{
  "arch": "resnet_bottleneck",
  "model": "image classifier",
  "dataset": "retinal OCT scans (Kermany 2017)",
  "train_examples": 49215,
  "image_size": 32,
  "crop_scale_min": 0.5,
  "horizontal_flip": true,
  "translate": 0.06,
  "targets": ["finding"],
  "num_classes": 4,
  "norm": "batchnorm",
  "hidden_act": "relu",
  "depths": [3, 4, 7, 3],
  "kernel_size": 3,
  "stem": "single",
  "avg_pool_shortcut": true,
  "widths": [192, 336, 576, 1024],
  "mixing": "cutmix",
  "loss": "cross_entropy",
  "init": "orthogonal",
  "residual_init": "none",
  "optimizer": "adamw",
  "learning_rate": 0.002,
  "beta1": 0.9,
  "beta2": 0.99,
  "eps": 1e-06,
  "ema_decay": 0.99,
  "max_steps": 18100,
  "batch_size": 128,
  "epochs": 47.1,
  "lr_schedule": "wsd",
  "decay_fraction": 0.2,
  "final_lr_fraction": 0,
  "warmup_steps": 1810,
  "weight_decay": 0.04
}
Rows from block 14, named by matrix and row number. Each number is 500 + 50 x the weight over the matrix's rms, rounded and kept within 0 to 999. All counts start at 0. Numbers have three digits each.
# convs1: 3x3 conv, stride 2 (model.blocks.14.convs.1.weight, 256x256x3x3), inputs 140-153, a 3x3 kernel for each
convs1.73:503510508509563537508540536508508510498527498498524507489504496492497508493503508449484473362441509404381466464541499377488576407417493477551516503549543494450556471558481471546530452486511494507504520550548509547514459523491383494547407404506484512512524569560505518519484557545394532610437399484418436427342395475402368464474543503480516532469464518485568510467549508458478523
convs1.74:490488497516538535498534546489503512503507517499510497502491489502502509484495506460441408372456507410525617474477467363510598406521643488520491475548548454471574468530506478534541470500536485510513515529551496516536476462462385491545414507643490533524536546559511520539466511493362504595410533668429402362360407440420508571469517512489524520468484524477528515480545541467479548
convs1.75:552634334718450238715315307247407444222301327374571426567527540501562490544538560310457512483605513474506522432555511588463486618348536479385254539486479513444445386356327609651461519480567521571283841552290873589398396586380562560585544526579651627403874431345775344386374551544563594574697512618421383566441480461353375364380437387615638539454421406417343307665604486763562551
convs1.76:507502505517531537506518530524509503518503512489512503502487503501503502489498504440459425363483529391531593469493479374516589395525605476535490494539564470488584484516509487524555468487543507503502522543551506514534477489463377534587393515604518522515530537546515518539475526509371552612400542624436406376349457488402522555485533505474531539470488517478526512469549552457485536
convs1.77:505495495503528532502524524509501492505505526498501516493495501499481497500499511458439416412535527429567640463471437419531558416549663469512512476532531489479547467521501487539541491509549501481442474513514501485518451449432422546559421545609515503494507534523493471507458497455434560554435594698423400355426470449413544578474525520481522526469502530457508501460510514472484528
convs1.78:376343321429541507450572453415494450368392444420439507464448457467506438476482462495455435477449390512623572528449547418484357414629528457344380475412565503499543469429506514445551479545535331273292372488482334505433485463503458430367464637565329248261357486455413488414516499576426432377472658582412372357429417342420588581465472483468421514517505522492423406446466603460569608
convs1.79:492485500519519503516485485494489484501489485523513493500496485498500483480489485491512475493453438491481464479492488484465459509449463485509521507491508497510513491495499519485497490498536493458489489510511483477464488478485485454457503480457485469487495501515468462488492487503494471484493481492490493497499460444512479476477495495487493485500503503488487513512490527511525546
convs1.80:492525489508501503504491499512500490527511494512498500494510491503489497495506491509485496508457485491476502499480489486457485506473475468492495510490495522489494500484505495487484532507513475495512499506516500492498495468500501477476476492495490482511494498493508496504474503505508501523485489502486486482509488481511490499511507484484478487481484491499492497503485499515504511
convs1.81:502510501475473497497485497476500514495496511487493494497494492494499493483486486494485492469469481471472482491472462493478478468483478512482489511472501501463503487483478498492484480484485491502503479478505493488495483478482483491464474492479485496503475499504502503494491480470481459483495491478483476486477480465502490480491489487501500490493499489492489457513485500482508519
convs1.82:511523516532571550504545544484517514502536516489549505511495500503502510483492490422390374324419495439532593431476463331496624436563664467540490473556542489422546462540510478536523467467525507545514536581570508548543430454440322493601417541651515549533549582590508520554449508503336549634430571718387356321329366390454509542444541509466527516475476501462534506473533538483467531
convs1.83:494518547494554570489537543496512509503520515485527514490502481498512490507508505412433392372489499450512609426475483395559620445528663483526498490563530491473560470515512482537542482510522482526517509538569481515525429462446386539588447519646485521526506547567505524543431533498352560622427585707402365345374441434445504571473524505489521545476506519469513495490545557478500544
convs1.84:446410452527535470550499506434447524423417520595489511474481470507510465504497474491492494446382403425364505495490519516501479375371449502446486440374419446445433499503508521458465485535514430398438521566482484436466470397478451438438359341417425368410505478425506400405467433491492447481420385455509514495449340349470441532471493499446416467496488518602451485431392378461547514
convs1.85:491500473494495488494496490497492492527505517524504504497506496496516517492499496492483476482457477466450465488490498496471481483452477488480503498488481494497508493480504495472495504475508507508495480508504486486491486476506489475480476462464504517487497508499493495481501495487480482485467483475487470492460460473478450476501493490496490483506486489497473517502480497507499493
convs1.86:484506494495498491488500508489518503516511517495502501490506498495513488494508485508469480483456459492473484502477497483467483486461481497512493478499495499497508495502502492478501508495521475505506480501511486504486491480481472471474480468476498520526480495504478488495504488493502475476487484487485479460475482467487485493504498486516508494512507487485500493493492511510492504
convs1.87:511517538517570562507544573496510526505528519468534504498499488510493505482507502410437386354446515418526616439492460361521647422532661455546481494559538481466574471530493474530533468500533493510513489536575497531542426455457360507577426527657500542517509556573502524554442545504336532645389529704396386333367390425437507564448543510488536524482510509451540507472540544481494552
convs1.88:518506500484482486487509520521497485510512498510504496503487485486500499493486488498479470512483485486486486485457470505471480482467483494485493498485502496487515496486486518509512506511516502501493482490489508492498478468473492481473472470495498499497488511489490501491491474498489491504482474500492472474523475477486470474495481503503497499500494501483471480503484521507511531
convs1.89:507502521513538553512550531502521492503511513496532503491496504498500498485515513402437394353460492430530610427497469364532611435529669477524490491545546465462554466521499488530534477498535518531519528552561503539548406467452356512566425524642513542533523560573507537548427533502343543632438556700393389348360383433454534568457522500483524523470489515458526511479546550484471533
convs1.90:499503493493513498496485494496504508503507491517508501503509491511497498503508495512508505483481496491471485508497484472486485482476478493500488486490496500500499495492514493483495503500501494484475481498487498506495495487476473477487485475464493483495487477513494496523492508503482487494495487491508489506482469502500488477503500497495500505470488485491496501501498493511490517
convs1.91:501466500492475519497490518497483492484474485511480495497504509499488513500502490462469524417417436460457475468473469454438453440435466505504497497445488483456474501479501497483499476486510512526484476522484507500502470471468437434448437431437510512486472492480501495491479471491447456488461451492475524583438518541481535567494493498503499496497499496507514504515478496520508504
convs1.92:498502511534537541496548535484516500493530513492529503487498498498507495485503500434442388357440506431529613448486462360520590421544663457525495493553530470453536462537532484548541459503516508526499511547546507542543439474436351496562418531654515541512534550558511511527453531491351532593433516656401378359359398412415518574471517517475527544476500519463539518491545541486478527
convs1.93:489504517526551571521546529484502500510514510493510493502500494503492494491507525411433396344452528425523606421488471343531636429533663458538489492526562463440558458529510493517532454484542510510503536556566537542545433465454350508598412522631505529507544577567506516539447525501355552649415537701395397358347392435428508534462523506491508522472499521466522520500542547467468551
convs1.94:513510509506537515490527498501501494501500497473495482502499508497516507489509516443473472396465516385431482456508506409512595422460527461527508478531540482456536473534485471533529483479522491535500514547532489548512453505490396499581412462510510512531517543542490518501438523506395532621431467515441428419369432469397411430465536507481526524495482532458526515479552559494493524
convs1.95:506518499504514516504500494492495500512507494495504519492501496497496500494477484476475456495475471504494508485463456490474476490490478487480487489494513510518515491464480515504508516506510485511504511510518493492497483470465495469476495500499493527508512524500505507497486482472483476496494497505481459464473477476495462476484479484503486498505503486503483480524497509520521521
convs1.96:532571569508477450468474473665625625590427463605531589491520496497467472482485513563712553475686709483741897521538456525608579436729617601442385552461501541519466474403449482445465495502472520569591472567514387537449518473434495609484442719621508450512527540457445431342604530508522538420456637496547822693426722792460782976501488472541437501533527476571402444463586530394563388
convs1.97:487477496494528534476501501480489519505523519492512505498504530498520505511464509492489461475450442487459462484488493491467461483450466487477480499461498490478517484475484515473494504528509474497498462525515445462476501488477488442455507449476500494506455516520446451474483471482507463479509508498469484452484452445477453465505493498510489490488491495476457492527456519512524547
convs1.98:494512505492506522487468500503493506498495535498482536495501492516493492503487494483471463472451462482452468484481482492468488477463476491510520491507477485508479486490494497506508499495468503542512456513499490488508497490493486455464481470457493528511471518481478492490495482508502480504483467466481468486489442459494471464504493505481478487490477475496484508495495506489481492
convs1.99:504484488504507515494500505504505484512496514502494499492513501494508494496487488505502485479478500473472463490482490491474475491482474502504491494497493494492494499478495502479495507497506487489487487496511490509506507484486484477468491468486496495485495517511498493496501500502496478494499491497510506513513487478502472479493494506506489493505477482493492497510507505514513509
convs1.100:508508508529528518515527516490494504523510510513530493500500484500507502500509494424497451386486522401415456442511493405499561409452491465516501493535537482455528463521509470528541494507512502514501516546533508541529443512481399506556410444490504525493527553529507525532453527503393517573413445480423460443376444477405411430471528512487551529478487503473527508493544557482481512
convs1.101:488509511485561567483531512520516503510542519494526504501480499506508500488494513473434397448503562488521630456471452409546661461539672472541487486552563495469575445526505481534552485509535480513488458549566468528522440459465423548624462547666478524505482564563470509524436521489392550680453548725453391352443423475498507595469523508493517535488502523450535515466550569490511563
convs1.102:499521506525559522499522517488503502519530517500498499504505492508520501482514521447511462406456481429396462459510491440487549441423489461537494498542536475447548465530500478543539463469512507540513510540544494536525451529477441499522435410488499510526526555538491516524466549494449514565451419504435484432404449457440391433465542507492517518488481511464545512487553563484458525
convs1.103:483530553483587583476525544498528522498534533498525504502498494490486504493508504482439382426501525497510645461469451409558674453549708462575520486565552500481582452544511479545559486508534473504542492548605486518530464455452425549621461525687481533539493572601483524533457508501389571692455555767468396344422436439487482584463539507476529529482495522463553542469562556492508561
convs1.104:490514534515541590490535542497507517505520543482522523503497500512490488485494501397413382341465481433524609419472463331529610438537675467537486477550537481456575463522504484552529474492533498533535535544577504512564408456439343520559426520649509542548551540594503499573414522526314551611425563711396385325344386398429512559455528515482540525487487524459551508474553537475492540
convs1.105:411447501446476478492537377425464570460350331577508481463488433519530496492475492623593400645545492366394467568460354472449369384300306506669689511372387551424401539545504491390381475521509373587569253549560352595522573435387604512500393368375337562562346594584408592481528495523558639552428448478457564481431498517287391571518529507508436427540546620551695694441489449493514482
convs1.106:501515518510558573492557543490515508521533521494528503490492496511491510498516512450422396373454502412528627464479471373504620415527665460524502480558553480478573450528503495539546473493532484508507515550579485538549462457450366505583401523661501538527534556587506522551460524503356521647400512671431379347374394412428505590466527515485525530471514519452535527487543567482494555
convs1.107:494500498499477491501495489504488493525492511513516508501499484506491485481491496490488494496486495493478478493467475489478481485480467497492496485487495491499486493471488507504504502494481491510509508509510488498517481488485475492492470482473508491507504489511489485501481476488482483490477476481494478477499478473487490475485484473491492478500492472493470498514504508493509493
convs1.108:509516516527573553517546532496525513509551537499516514498502483502520513482501514393406400346453479431519613416466469362505583426528665473536500503548550469448549463524509484544546481479516512526494532554563514540533417466447346494559421536673533553523544570565501529541424508504365544627441558712378366345344378388414528564460533508491525531473474506467518509501551545485482538
convs1.109:588527592526558601497530478480509591499562574513582482480516507495490490519496498394447419393411403384341432437513516461453434401405377462555524486458500556470499488473497504487533521524511511572598409527632483572545488433441441387409378342350545542603459498596478535489477494500478463486435413443271406344314458364416423522512514517499429524513473506460535545481449402507463478
convs1.110:502510503503521539504520530483504506500520502507501497516507489511521528508498499444437419405479468425540605466476456402534561415543648491529489507527527486455548485519496470515531458472511497511498524528539522529533439456445398510532431542654498509505532528542523517526466490483397512541428558671423400364388430398411521562476535504477518515475485500494535491501526522478470532
convs1.111:538542568511599588417528493526539567531596590481512530478503495502505497504494494458434457463422388393376401461424484500468433434417367450458500537526490487477457463470438537528497479495463515562578415555563453513509473453463509435419420376404516555576432544538463538511481445482499451455454401445508507448512444367444352374501519494495501507468480479476455493589455484538469475
convs1.112:500500490491489497475477509503482502498515521502505491505511488507507484500496506491481472488466462482448438490497491480452466492444441483485527498496512484473482511488493471507492500499471492494494492495483481484515504481489480455462461456435503487493486500488484499512511498508488479478485485460488500497483473455501477433512490499496497477498478464519496530496469504496495485
convs1.113:501523510520566542507529541485512503505532517491520519493508501501520505479509504382459441367468504419437453419517486390497565426465500469547488505553546478469543463538506475539543480491511496510499513534557502549547407496476395496550415454504510548533540568580516528555433534526411548630436474502402422400377413412413410426460534518496525527479465525458539507496560548489477532
convs1.114:500491502499508497498503479499486484503504508495490486484486484485497489489498484486477482503499491509493497494475480501483484488475470495487490500496492509478493499482488502496504497500496506479494506508508501486473480471480477481478489471487495490504513513520507491496491483490494482486485477494486479494515500494502491484491492501513494504496488481497488491514495529506500501
convs1.115:516522504517554553507529536505518511507518514500520527494493497522503505500491513429435417373460512428527620450476480366510598424522647474539492503561546474475569466523519470531538465500521477513507515548558500509531451482458381504576435519638506519526532548573506508527454505502344507586414511652407386364363411457440511578480526495473516545483491520466521490473527560481500540
convs1.116:489503498514496520505501502502509495504510506505499519498522507509524493506501502506498484492470488485474485504503491492473470495478471493487509499496506506505518494493506502495503519509502502503498501501523492485495500471472477457458485472482502508501488505508488485493501497489484470495497480471497483494459483492491484490508491500500494486503467488500503495495493497523503482
convs1.117:502508517499531516496515517497514524493521518484506486516490511514515515494502510456483449429461494443439518441499464434512513448459521469534493499540522491458520463525498496537555483484537512515525497539522479525527458492463441496518444437521506527537500540537490506534459505488453506543464461540442463438418435453440432482468532504472534528492492498459530511494548538485479538
convs1.118:483490498515534541499503531484491497500498523501513515494500501493497494503490479449448391399502480423519591475462421422508535431524628482528499484519527479474552483511513479527544450491522505498506511535548514515525464463407415523494414503610508509507544529543502503522488454427409511556433533634443405353389449424403516559478505505484507513464490523474530497472525529462477532
convs1.119:474471519485520533476542550482477488504511514494529496501491485480492501475491527383437369338473454422529606396465453352518565434595670468501498480533544466476544464524527475523534465495511448469486479511508447530568381469451351518493394539612468490509481510545437489577430511485360538576428580675362382322344441388405533555459528515471515521473503516453506530454494532461459540
convs1.120:501538591490541543434509514464531552472554555449496480504497484515501500480488510430380414469455408431464515429450432463466434466474431491548434500526520513442553488451465541513487485486500495507604430544543402537511438398412473463450454438457495509576432500503427542542481447465494472461491491495421384385461450411391417468494501489484516464479504508489540416553532484542464501
convs1.121:513507476494480498498470504513513516506505527487478496500498494507500490510484501498491493496459488502455467477493488479453458480433464478460503487461492508493498497494499495479493508480523507525509502506522498481486490478478489453469470452468498507488481473498498482478496499489473462476485461461510491487491485465495470439499486488486484497493472494497493522511480522520527532
convs1.122:499511509489492509487498483505517519490499496494492497492522497479514488505502506508494491482471477487475489489498501479487471500479488492516502483486496499484491479493505484498493513486514487518502472494501498496496492484503480474462479468462491506499504502505504496511504487493493473483487487493512504487488472468492491501494507500489498490499493473490496495489499499507489505
convs1.123:477464463554555549537501526487483498474479497530481504476490473497538482486491510476451464461391427446399459501464518480443457449377453498443474478404464491465452502522504533457472481507528452506526513556507491459464460444456465412433430378415419470461497549500485491463470448480505429462455406461482467543469420467449401470496511482502468470494490521537498517480476492494528543
convs1.124:495496496507502491514507494505485492503486485531521505493499509510506506487493510484483489490477490495476479492488504508465481497469482491493505490478510497504516489493516486470498510498509497515506460509513499501498489483486501462469508490487505499491479496521486485479490486513501492515498495516505491497505485463509481478500478494495487493497479507505499500494481495509498491
convs1.125:486501509488520500503486487491502490503519507489485496496508486485506488503495499504498498481478478491483496487485497490476486494471480516512510488492488492501497493489505505483489487499472487508494488500495487501500502496503484466470491464484502506495475502501499499492493483499495480491482474491510508509480461475480481470484489484493481492496491477487501486495486510511516490
convs1.126:496480449463490514548558535465467480474463539521530527494489500502498512516521534550581585539768736470591526398446461416537617515602594479493478487477529476430552479516524497531557478509553465399352438420478550531568384482491499608663489568532487442393424439483525521539393469502472573625509626577539571540539648655459531486465518506480533522471500528434491544543465576532447524
convs1.127:508508491503511500495496514523506517494502513498504504489496499506499503515501510495484493481465463472457459491483485476460459488455463498498502508501492500494487500488510491487492501485496506496497476499496509493507500476487474471466485460459475498495487493487515514520502497505485492493492482485485493477460473452490477472503491495498470487505488482506511505502485486516503490
convs1.128:493512503483504515504504511499511479503497503500490502516525509498506492507494498520502492492486494493478480514502477485473486502485486495508500486479490484495498496491496500480513514499495486500500486493489505499495495504494482483471494481488496509495480504506497483508502480479507485486494492477498491510482480476486488485495484476487481497487493481491489489508485499504498492
convs1.129:546574558621557526476405435495539495617631559490464454484486485491504504515488491453437425339340333490462459423526392474417367550460520453513483479473471536474496499458526494469491507502454599612651654597556477461492430399433370345386485392444535495562639528498485438445467427459440398423465403424572505467316412387503544542486467473482462476515475489515495567465414429466451540
convs1.130:487525505527543536499525533508519516512529515510516497494496495507505512497502507436491467391469504409376463470530512413496562416397502468532499492538542485434546458550512477528533470481511506526528509548528505533534449524496418498553415387506504524532541541555506521534462548540427519617440404525416444412375404435389367435462536508484519549486495535455547530493552555475456537
convs1.131:504496487511506501507500501506500509502511506502489491497512483512511491508506507495485472504480479511500478491471473489491478504474494497483487513500501499493495476481485500503498494497480503497488503497498508509493493490470484496472509509476493497514493491498509501501489490473496506498488500490493475477499488488501467477503484483488493481489495495492486486505493492492495498
convs1.132:507517528484531534493476459535544573509541541502503487482471485502492531500486484497497486470445462499405459479466482500442445437405427499472512498484517500485479505477485491507517499498484460534503469542502547543492479475460478456457449422412451494502458490481508501477493464529489471511453433453478542504491466443507468484520502494487495498489495473506523510510482507502485480
convs1.133:508517523514572569532549546499519520516521532483528499494481490504512513496504521409381359363420496474547629431440451339518644458551693458550510496540548465413566459540511479543562466477521527545530529574583531558559423424437333495572454542661506555545541578597524524557422488487324534652445540699401330311371360411486522575438532513491544545485479522469537514481550561476453543
convs1.134:515528528535575570497548544501514514520532533495510503496504496513505515472515496419399390353444502449531610414455465333521620435541656456515496484541554474436575460535506477539565469488528508522521507581582511548536414436446342510587435526649516546519549586577511521545423488498304549653439544677394341330356381399465521547457535507491532532477482518455531518484548547491468545
convs1.135:545491450508443478584538541431518540540525490519524538505511525481473499491520506525586601570782781499781776478438435634573627542668632522435418509458525537498503464492481526482514536492490527448406518440479483476460432467419536681606465700625558437436548493491528523432468476487591571542528616510527669596536793784435769750474510484538511545533519500543412375499460594531438481
convs1.136:499441425526473537553529560452480445523517504471489495491506516502519497513511530553548578585813729565717728495486425579570590491551559478477480518500520522480542471517541501508551514497534445452379548450551528509542438507433563721608486587568474447434547473534493494521443523511552586621567590574519553535574729661563705648478515504501499540499521520443467509492408540511414514
convs1.137:432404386521442351527535399490414424407334298637518583496494476485512462539495496541559544427388437410414397449434434386446376379322315531610598451400366514381348516490462472431426493520487404491476386520382494517486497452463355397388364343372379475470445526434492493468440459538427517470365414427524588627392389439364383423517493510471496468484548540545659579461516403537492452
convs1.138:508510517511551549505534538481498494506525529507532510510507511500503499481516514463445379475511501522551657420470443471548578515594708478521484487557544494496583449510520483547540491519562517509481527586540522543551433477431505557549534568679518523523527576580512533568447520479501580622549617741440389322477445427515547604453540499484534535495514518458537518482547562505510561
convs1.139:491514516527555558506521533494508523495524520481513503505490491518503499489503500393426374322451498418532624415470454362522605418535663448538506486544535484413537456528519488535537475484529493543520515553547519548541405461453328505569419524654515554525529573560504514535414513504336544635441524688357399329328378409439523569471536516480522547477471510476549509497553561483454539
convs1.140:505503497476486493493489480507500489507498511514520494486506489485485496474486494486476489500447445508486467494488473506448476500458453492495501486490494489506484501482495505478481506488499492504487493510504507481455502479492485450454477445463488495497476501503467475468497475492488467484485470492491498505509456474502484477491502496501470485496481502501498505510491515505475499
convs1.141:497505501525553545506516520484513497493518522501523496492517494516519510495487510408424400373442475427527615425460454351511585435541661464526497489555539478436529467527517493555544472500532494535515505548545505525516413455441361496552439540645506522533509553564513497529429504495349541619435556695380402365344394396420512560455534509480534527478481517464518516498547563502481517
convs1.142:490510499489519501486498501485473500519493511521479497491514501496507521506480477493485478448453460484469474492476483474458463484465465493475507512525511502495494501468502491480520494485512490521500449508475478485493504478485475454470471454465478518516460507491488497478512468510494471501485452489495483493460471477503484479495490487504497489507490490512480505510469509508499504
convs1.143:480498498482511489506487500492521499516505512507517509484511473499496498506489500509505493473478479485480476487495479493471488492483490505497507480482492499489481496490513503482524512496515497497494485478515498491511512500496492481491486484480483490495502494504500491500492503512488490495474489505514495513492484476492482481493474493497482490505481492511499513495482510513496530
convs1.144:504512530515535557500527545484513514490513502485528511500499493499509514491490509405407382371445503462527589426465482355500623462540673478549509499554559488456577460537519486542532490504533489521531507539595517532551416440441356501577455545661495529537527545588526526548430494491352536608460544697386359329386394425468512567470517502477518522466476506464539512485529549494479531
convs1.145:487500492479507498497510508500496479512509510502515517494510503512499504507497500499485505478467469496477493475487490478472478481479476498490500488489507497494496491484508505486516498511504503492489478490522504481488510494505487478467511477491485509480484498522490498501496498498491502498498487498482501485488490477512480492514488508490485497490475484493480506509492520501476498
convs1.146:524492506512491510477519505512511495507508515485506505489492497473493528476495510466454460495457457521509512475464466461458468492476484484504485508478500516501491499484492507492494496499503513498519506484507484519499467454467482439477502493478514481518510499498505500508483460483484469481516473493473439449491450461495486496488488475495483505513512497495465499504479514483483501
convs1.147:483498523484560537485547551501529520492521519505534496498477483509490533476496497434437374379459512448505617452497466363546703426532680464538497494563561479489573453530507472528526488500513469504507466533573473527548468483454366498590443523634478523511483526555470514529454530503338521671394536686399379335367421450448498581474541524465528545495484507461540524466539562478516557
convs1.148:538500487519474506546524538483477470513499517499507508499500499497503506483509520496453498483550636510590613447451458493530625533655656479496487483498511479456527483518509500529546471501538541505460508439496533502556425479485535581627492548577566501458547466502551490522427471476505569600551623593478437459462521594499593623465526497495522541490501529476523508497514560502474504
convs1.149:491503531493553563487536569496497512504518535485511512503498503513494516492495517455435390372468544425510622469484456373540655413516654458545514470556557473484584467544511462544549487499538470510517490545592486505565460463445376526625415513642483528512516563578480515563464531475344555660400526681450397376380409480426502584470533509477532541472494529469556518479549545472486553
convs1.150:493498514504531515508517519474494508500504506507525519490495510496491498506490509435437410377466480424532596441474466395523552435551642483510495502539529473473539466517516482525519471505518489501511514537546505513541426469457392527536435540626499503517521548548494507522458498492411517573443561675405383375371420414416540574487525503493524530477494518484525501491538534479491526
convs1.151:493486478518510531502517525510489482506512522523514518494495523510506511500475493474493481475500492437428477474494486473517533445454490465503486511547547486493514458503482482529509462502509505487501511503543509500506476498485469522512441432492518488504532500525498489510468491473483518500475469509486481486475485488442415474485507488492536528463489514471503466499536525491522527
convs1.152:524543505516549600551562397533528598562542547599541515480523467509537490483472545297489403424444298349425489539419393433347398365307277454502533501384409555432433536483467499398434501595498433581549358576675501610546392291437431349417356379389423560529442594663526581517500459498512497469470465476155463398175458337282450609535500484415381390523510520499588572488464415536534457
convs1.153:589605594559563606428478481331548486365576516393566494502481484441494463491492520364375370436474410291352500434614616433622545394525553431490330561533557494484481450488442567521553517499545523545617457469533381445425490372424429439409377351445605537620519466588444426463517541500547547545461459481249282386317484443212265508502497475556496549509477469506444419542489458545441534
convs1.154:486514501517530522512534521488503500511534519504535506497504492507522503497516514434439397385471475419509599469495471381552576409527653475554484495537539469455552471539492478509521470480520501514514498561538506545523456481457381510540406517636522512526519545535501508514456503468385499593421533688428402350363431413425506563461547505488509522469487514476545502487526556479465545
convs1.155:487505482497511511500473497489475473509524499503497506488509493515496490489483490500488478479469472502484466502492507495455465492471477496496512499497499517509510496494502524489492520499505496504494487529514481479498500495479481468464480462475500508492487505511494490499491492495499473504485477498502488504490460471493494476500488483498474481490483493502506513516489514523500516
convs1.156:563473464549478476547548507500478482563558508502457438483483503490471489522494526547473506503635712480720821456460405453511599425679685503523430482517504463454490454521527474518533464485518571446416613455450494440404422463410493594566347576564596482452597486452534476380450502465465549523481598570435488406481643657501734795450508486469534523485514516480512485420430436467398463
convs1.157:508484520504504508495465497491487516503493525503500478491497497512524500518502492482478460471425432465435454472467497489443461466446462490483530493504507493520491488475499497475487511514506494534515457523522494500504501466484490434439474451461493506530466525507483500488489470492485481497496476498452536484436459467480494464511483496474472478497497503498497517485483514504522471
convs1.158:502509500502505514503488481491502517488493510501512487479491482502476494472478492475455484476461484506473496486461470486469485493492479483484491504471512502502502475462482506476507486495490499516492486525529484502467468458474486446485477484506498510498485518512493495466486455484506463500485494503496480478520477495489498518479492489505482489503498494487453492528488521518510497
convs1.159:514503504504526526509529512508494496494494513507515511496479492496484498493506501454465416471542541529544613460515491492581619536554636491523474491548539466481557473503497466540535478514529492499505507528546494493515475481481475576611541537616511527500507522533495496515458550508474602646552568680415427367461479490528537567483522501481532529465512502488525491478545544478495539
convs1.160:501532523504551549497533528496520510510531528490537512491503484494501511489518503408402392361432517438532597447469460357518635442541650460527499496545571460464558469521499486536528471482522510516511504545564492533544424439444348478590435533639507553532527552573502519542448507501343533632432534673397350355372386428459513537471524507479526529455482509468529520491546550470473529
convs1.161:491529506493544550470497436496545549530537547485488479487478490473495487484491471486476466466434417489425486495429459481424427447387408500512525489474513515481495515512528508510537500493510467552533501583538477517426480449480457445426467410422455508484463534488480497415493475494476476469473408452498503476469475411470492493528493507513514516495501481504533546460456486501484470
convs1.162:502491495493489501509502508495495497501494511487503514508512507501493498512487503503507489489481478494470472487486485483464481486463485497492518491485502500488503503496498503483495500492505505501512497506500500509494514479497504470491496468473486499501491496504492501511501495508483485483494481506497491494484485479489487479491486484495465489491479490489483531495479522506489513
convs1.163:512509496488502504481508495503526519494538513490516511519503490505499513498502503488444459495462458470469473490462480497497463470455466485451483499541505482500497490485493507527486471509494506495469478510490457520500470446466499496460472444467506496499492501488472496488478459479499501482492479486490426448498449479482470442485505476498510477488491494490466495514546521480506513
convs1.164:499493472493481490512492501487489493502509511541498540499498513513495513499495503499479497484481486506474493502484494477485491498473486495480485496492495496481501489493500504475501516505509500506494493493487483509512493489498478483481490484490491497493506503499488503495497508494504489496492484505489491501488486473495482482483487501496471487491478483492493506507479508493494506
convs1.165:500519522546557567499547539500527511498526522483529506494494512517502497483491516429395388361438500405542618447465464353510598391535644453537502483537546448447581468539518485543543451492545508506493534573553518548546459456453345505559390524627532547530551560572507529549442506496337536610382521651406368339362392406415526563459530506478539524472494528448543503464547551438463546
convs1.166:502520527539555551491532551509515508504535506489521495495495498511504514499492493367395394324446494466555604405446472324523621457539655474536488491533548477430552475524519472541545465495527517534508518567571493540548393446458304502567434541644522563540532569589507527555408503508322558651459570697370336332327374381461514560478538511476528538474464502471539514485553546482478535
convs1.167:492504480485481489511491481489478490503497497521514513494530494490514500491509495510497486482465489496463455495474491484458477482447460486486494509516496486495485492484495526480499504477486503506507467511509477482475488489491496467477483457465498497492471487484475477473497474486494476477501462494500499523486479463472447467485491485491477501503489498518484507494469507486500500
convs1.168:432446495503526495495497492466465482497483483510527501481491474502538511487487494461457433439415431463477511472452500495443462459394438504418476530401483466454478481478489555463457480520512442497522443535482438466426479442491459424425410386421442464471450514476440458465472454499495441487458416459426415419463413423510495509498491479525455456493490512495462454532457480508513541
convs1.169:484512521489522518478478476523534541498524535494484511477484489479502505506470497514480467522447457465403446486468486485448462479436429492479510483493532487496496493490497496516511499502490448540533472537490492536506495465467493444448450430423447490495459512473478526507500462511490468487482464465489506488495440441476445466507506517486487503488497477467519528482460525486506539
convs1.170:497482487488507497511482492485508501494496509496489505501505488474489502489487485494488493482468481489468491485487495485474491482475484487513485499510510492473493492471474509486498490482498505503516480489499496495506500500500481480494483482482501485492474479473492478467487501491496480488486476488487484510493496477467490484492495501484493500487487476474496507493499502477475496
convs1.171:503511515520524503504510511487517510522527505493510502478511503520513518483494508467506476468458494447421460480503482482495506456447491473552503483526535488458528478546503470530503478490540500509497517516533484513503468509467474485496451429488510507507528523530487505500469513511492528526457473498458480472470455486467446459469539492488521512477467515488561511474538532483480537
convs1.172:463414439497466397508649461524432438461356336606506548466485460495534491519490508583558483476397402413415424450437445483428364409357369548599685511412464500356433551502500506412445491492498445473479367580481454610507497379443418346407377325406414453488400552492427556463449420508457496467385418421545609560433460435426436520556514524498474424495509550570653678456478515527527526
convs1.173:495502489494502505501496496521514503506500510492503512497510511497484508484484512507489492487473474493498485503496497501481487492481478506492501491496501497499500489483491483490502508486503497496501490491493494497495510495490500479484494488485483487501493488501503484487494495497492494490497493492486489498494487490499477500494491496495492492491503499503499500505492509516506502
convs1.174:504500496510491510477500496500497496514513515498514516495514505496490479487513493485473486481468459473490472483461465472479461485480460497508500490480504505500502492477508497488495521497519489473474509518498476493489480480458475466458477487482518504503514502498497503493487487486485475484484479477472478486482478475498505467501499487484492483487505501513508496509483499521502537
convs1.175:495501514499569575487544523496515504508534528491535511489510482500505501489503502432420373394471529476538634449469462376517671454547671454535484514551553463459565448541509493559551477483537466512505474555589474550517443469437384516613463542655479506503504573593495528527427522504349569699446541738423378337391371410490523587462537511489542531485500520461540512479561561463485551
convs1.176:505488491497490475503502491502498487513500517515507490502517507494499486488489491503509479474464470472472475499486486500474486503475461510503526486493514494501494500487516503489514482493499480499494479506497487507505493493487490467469490471469483493496478502503493496509476499512512473496487487503509512517467478482468469487485481490495489491480490491478487516512486505498499507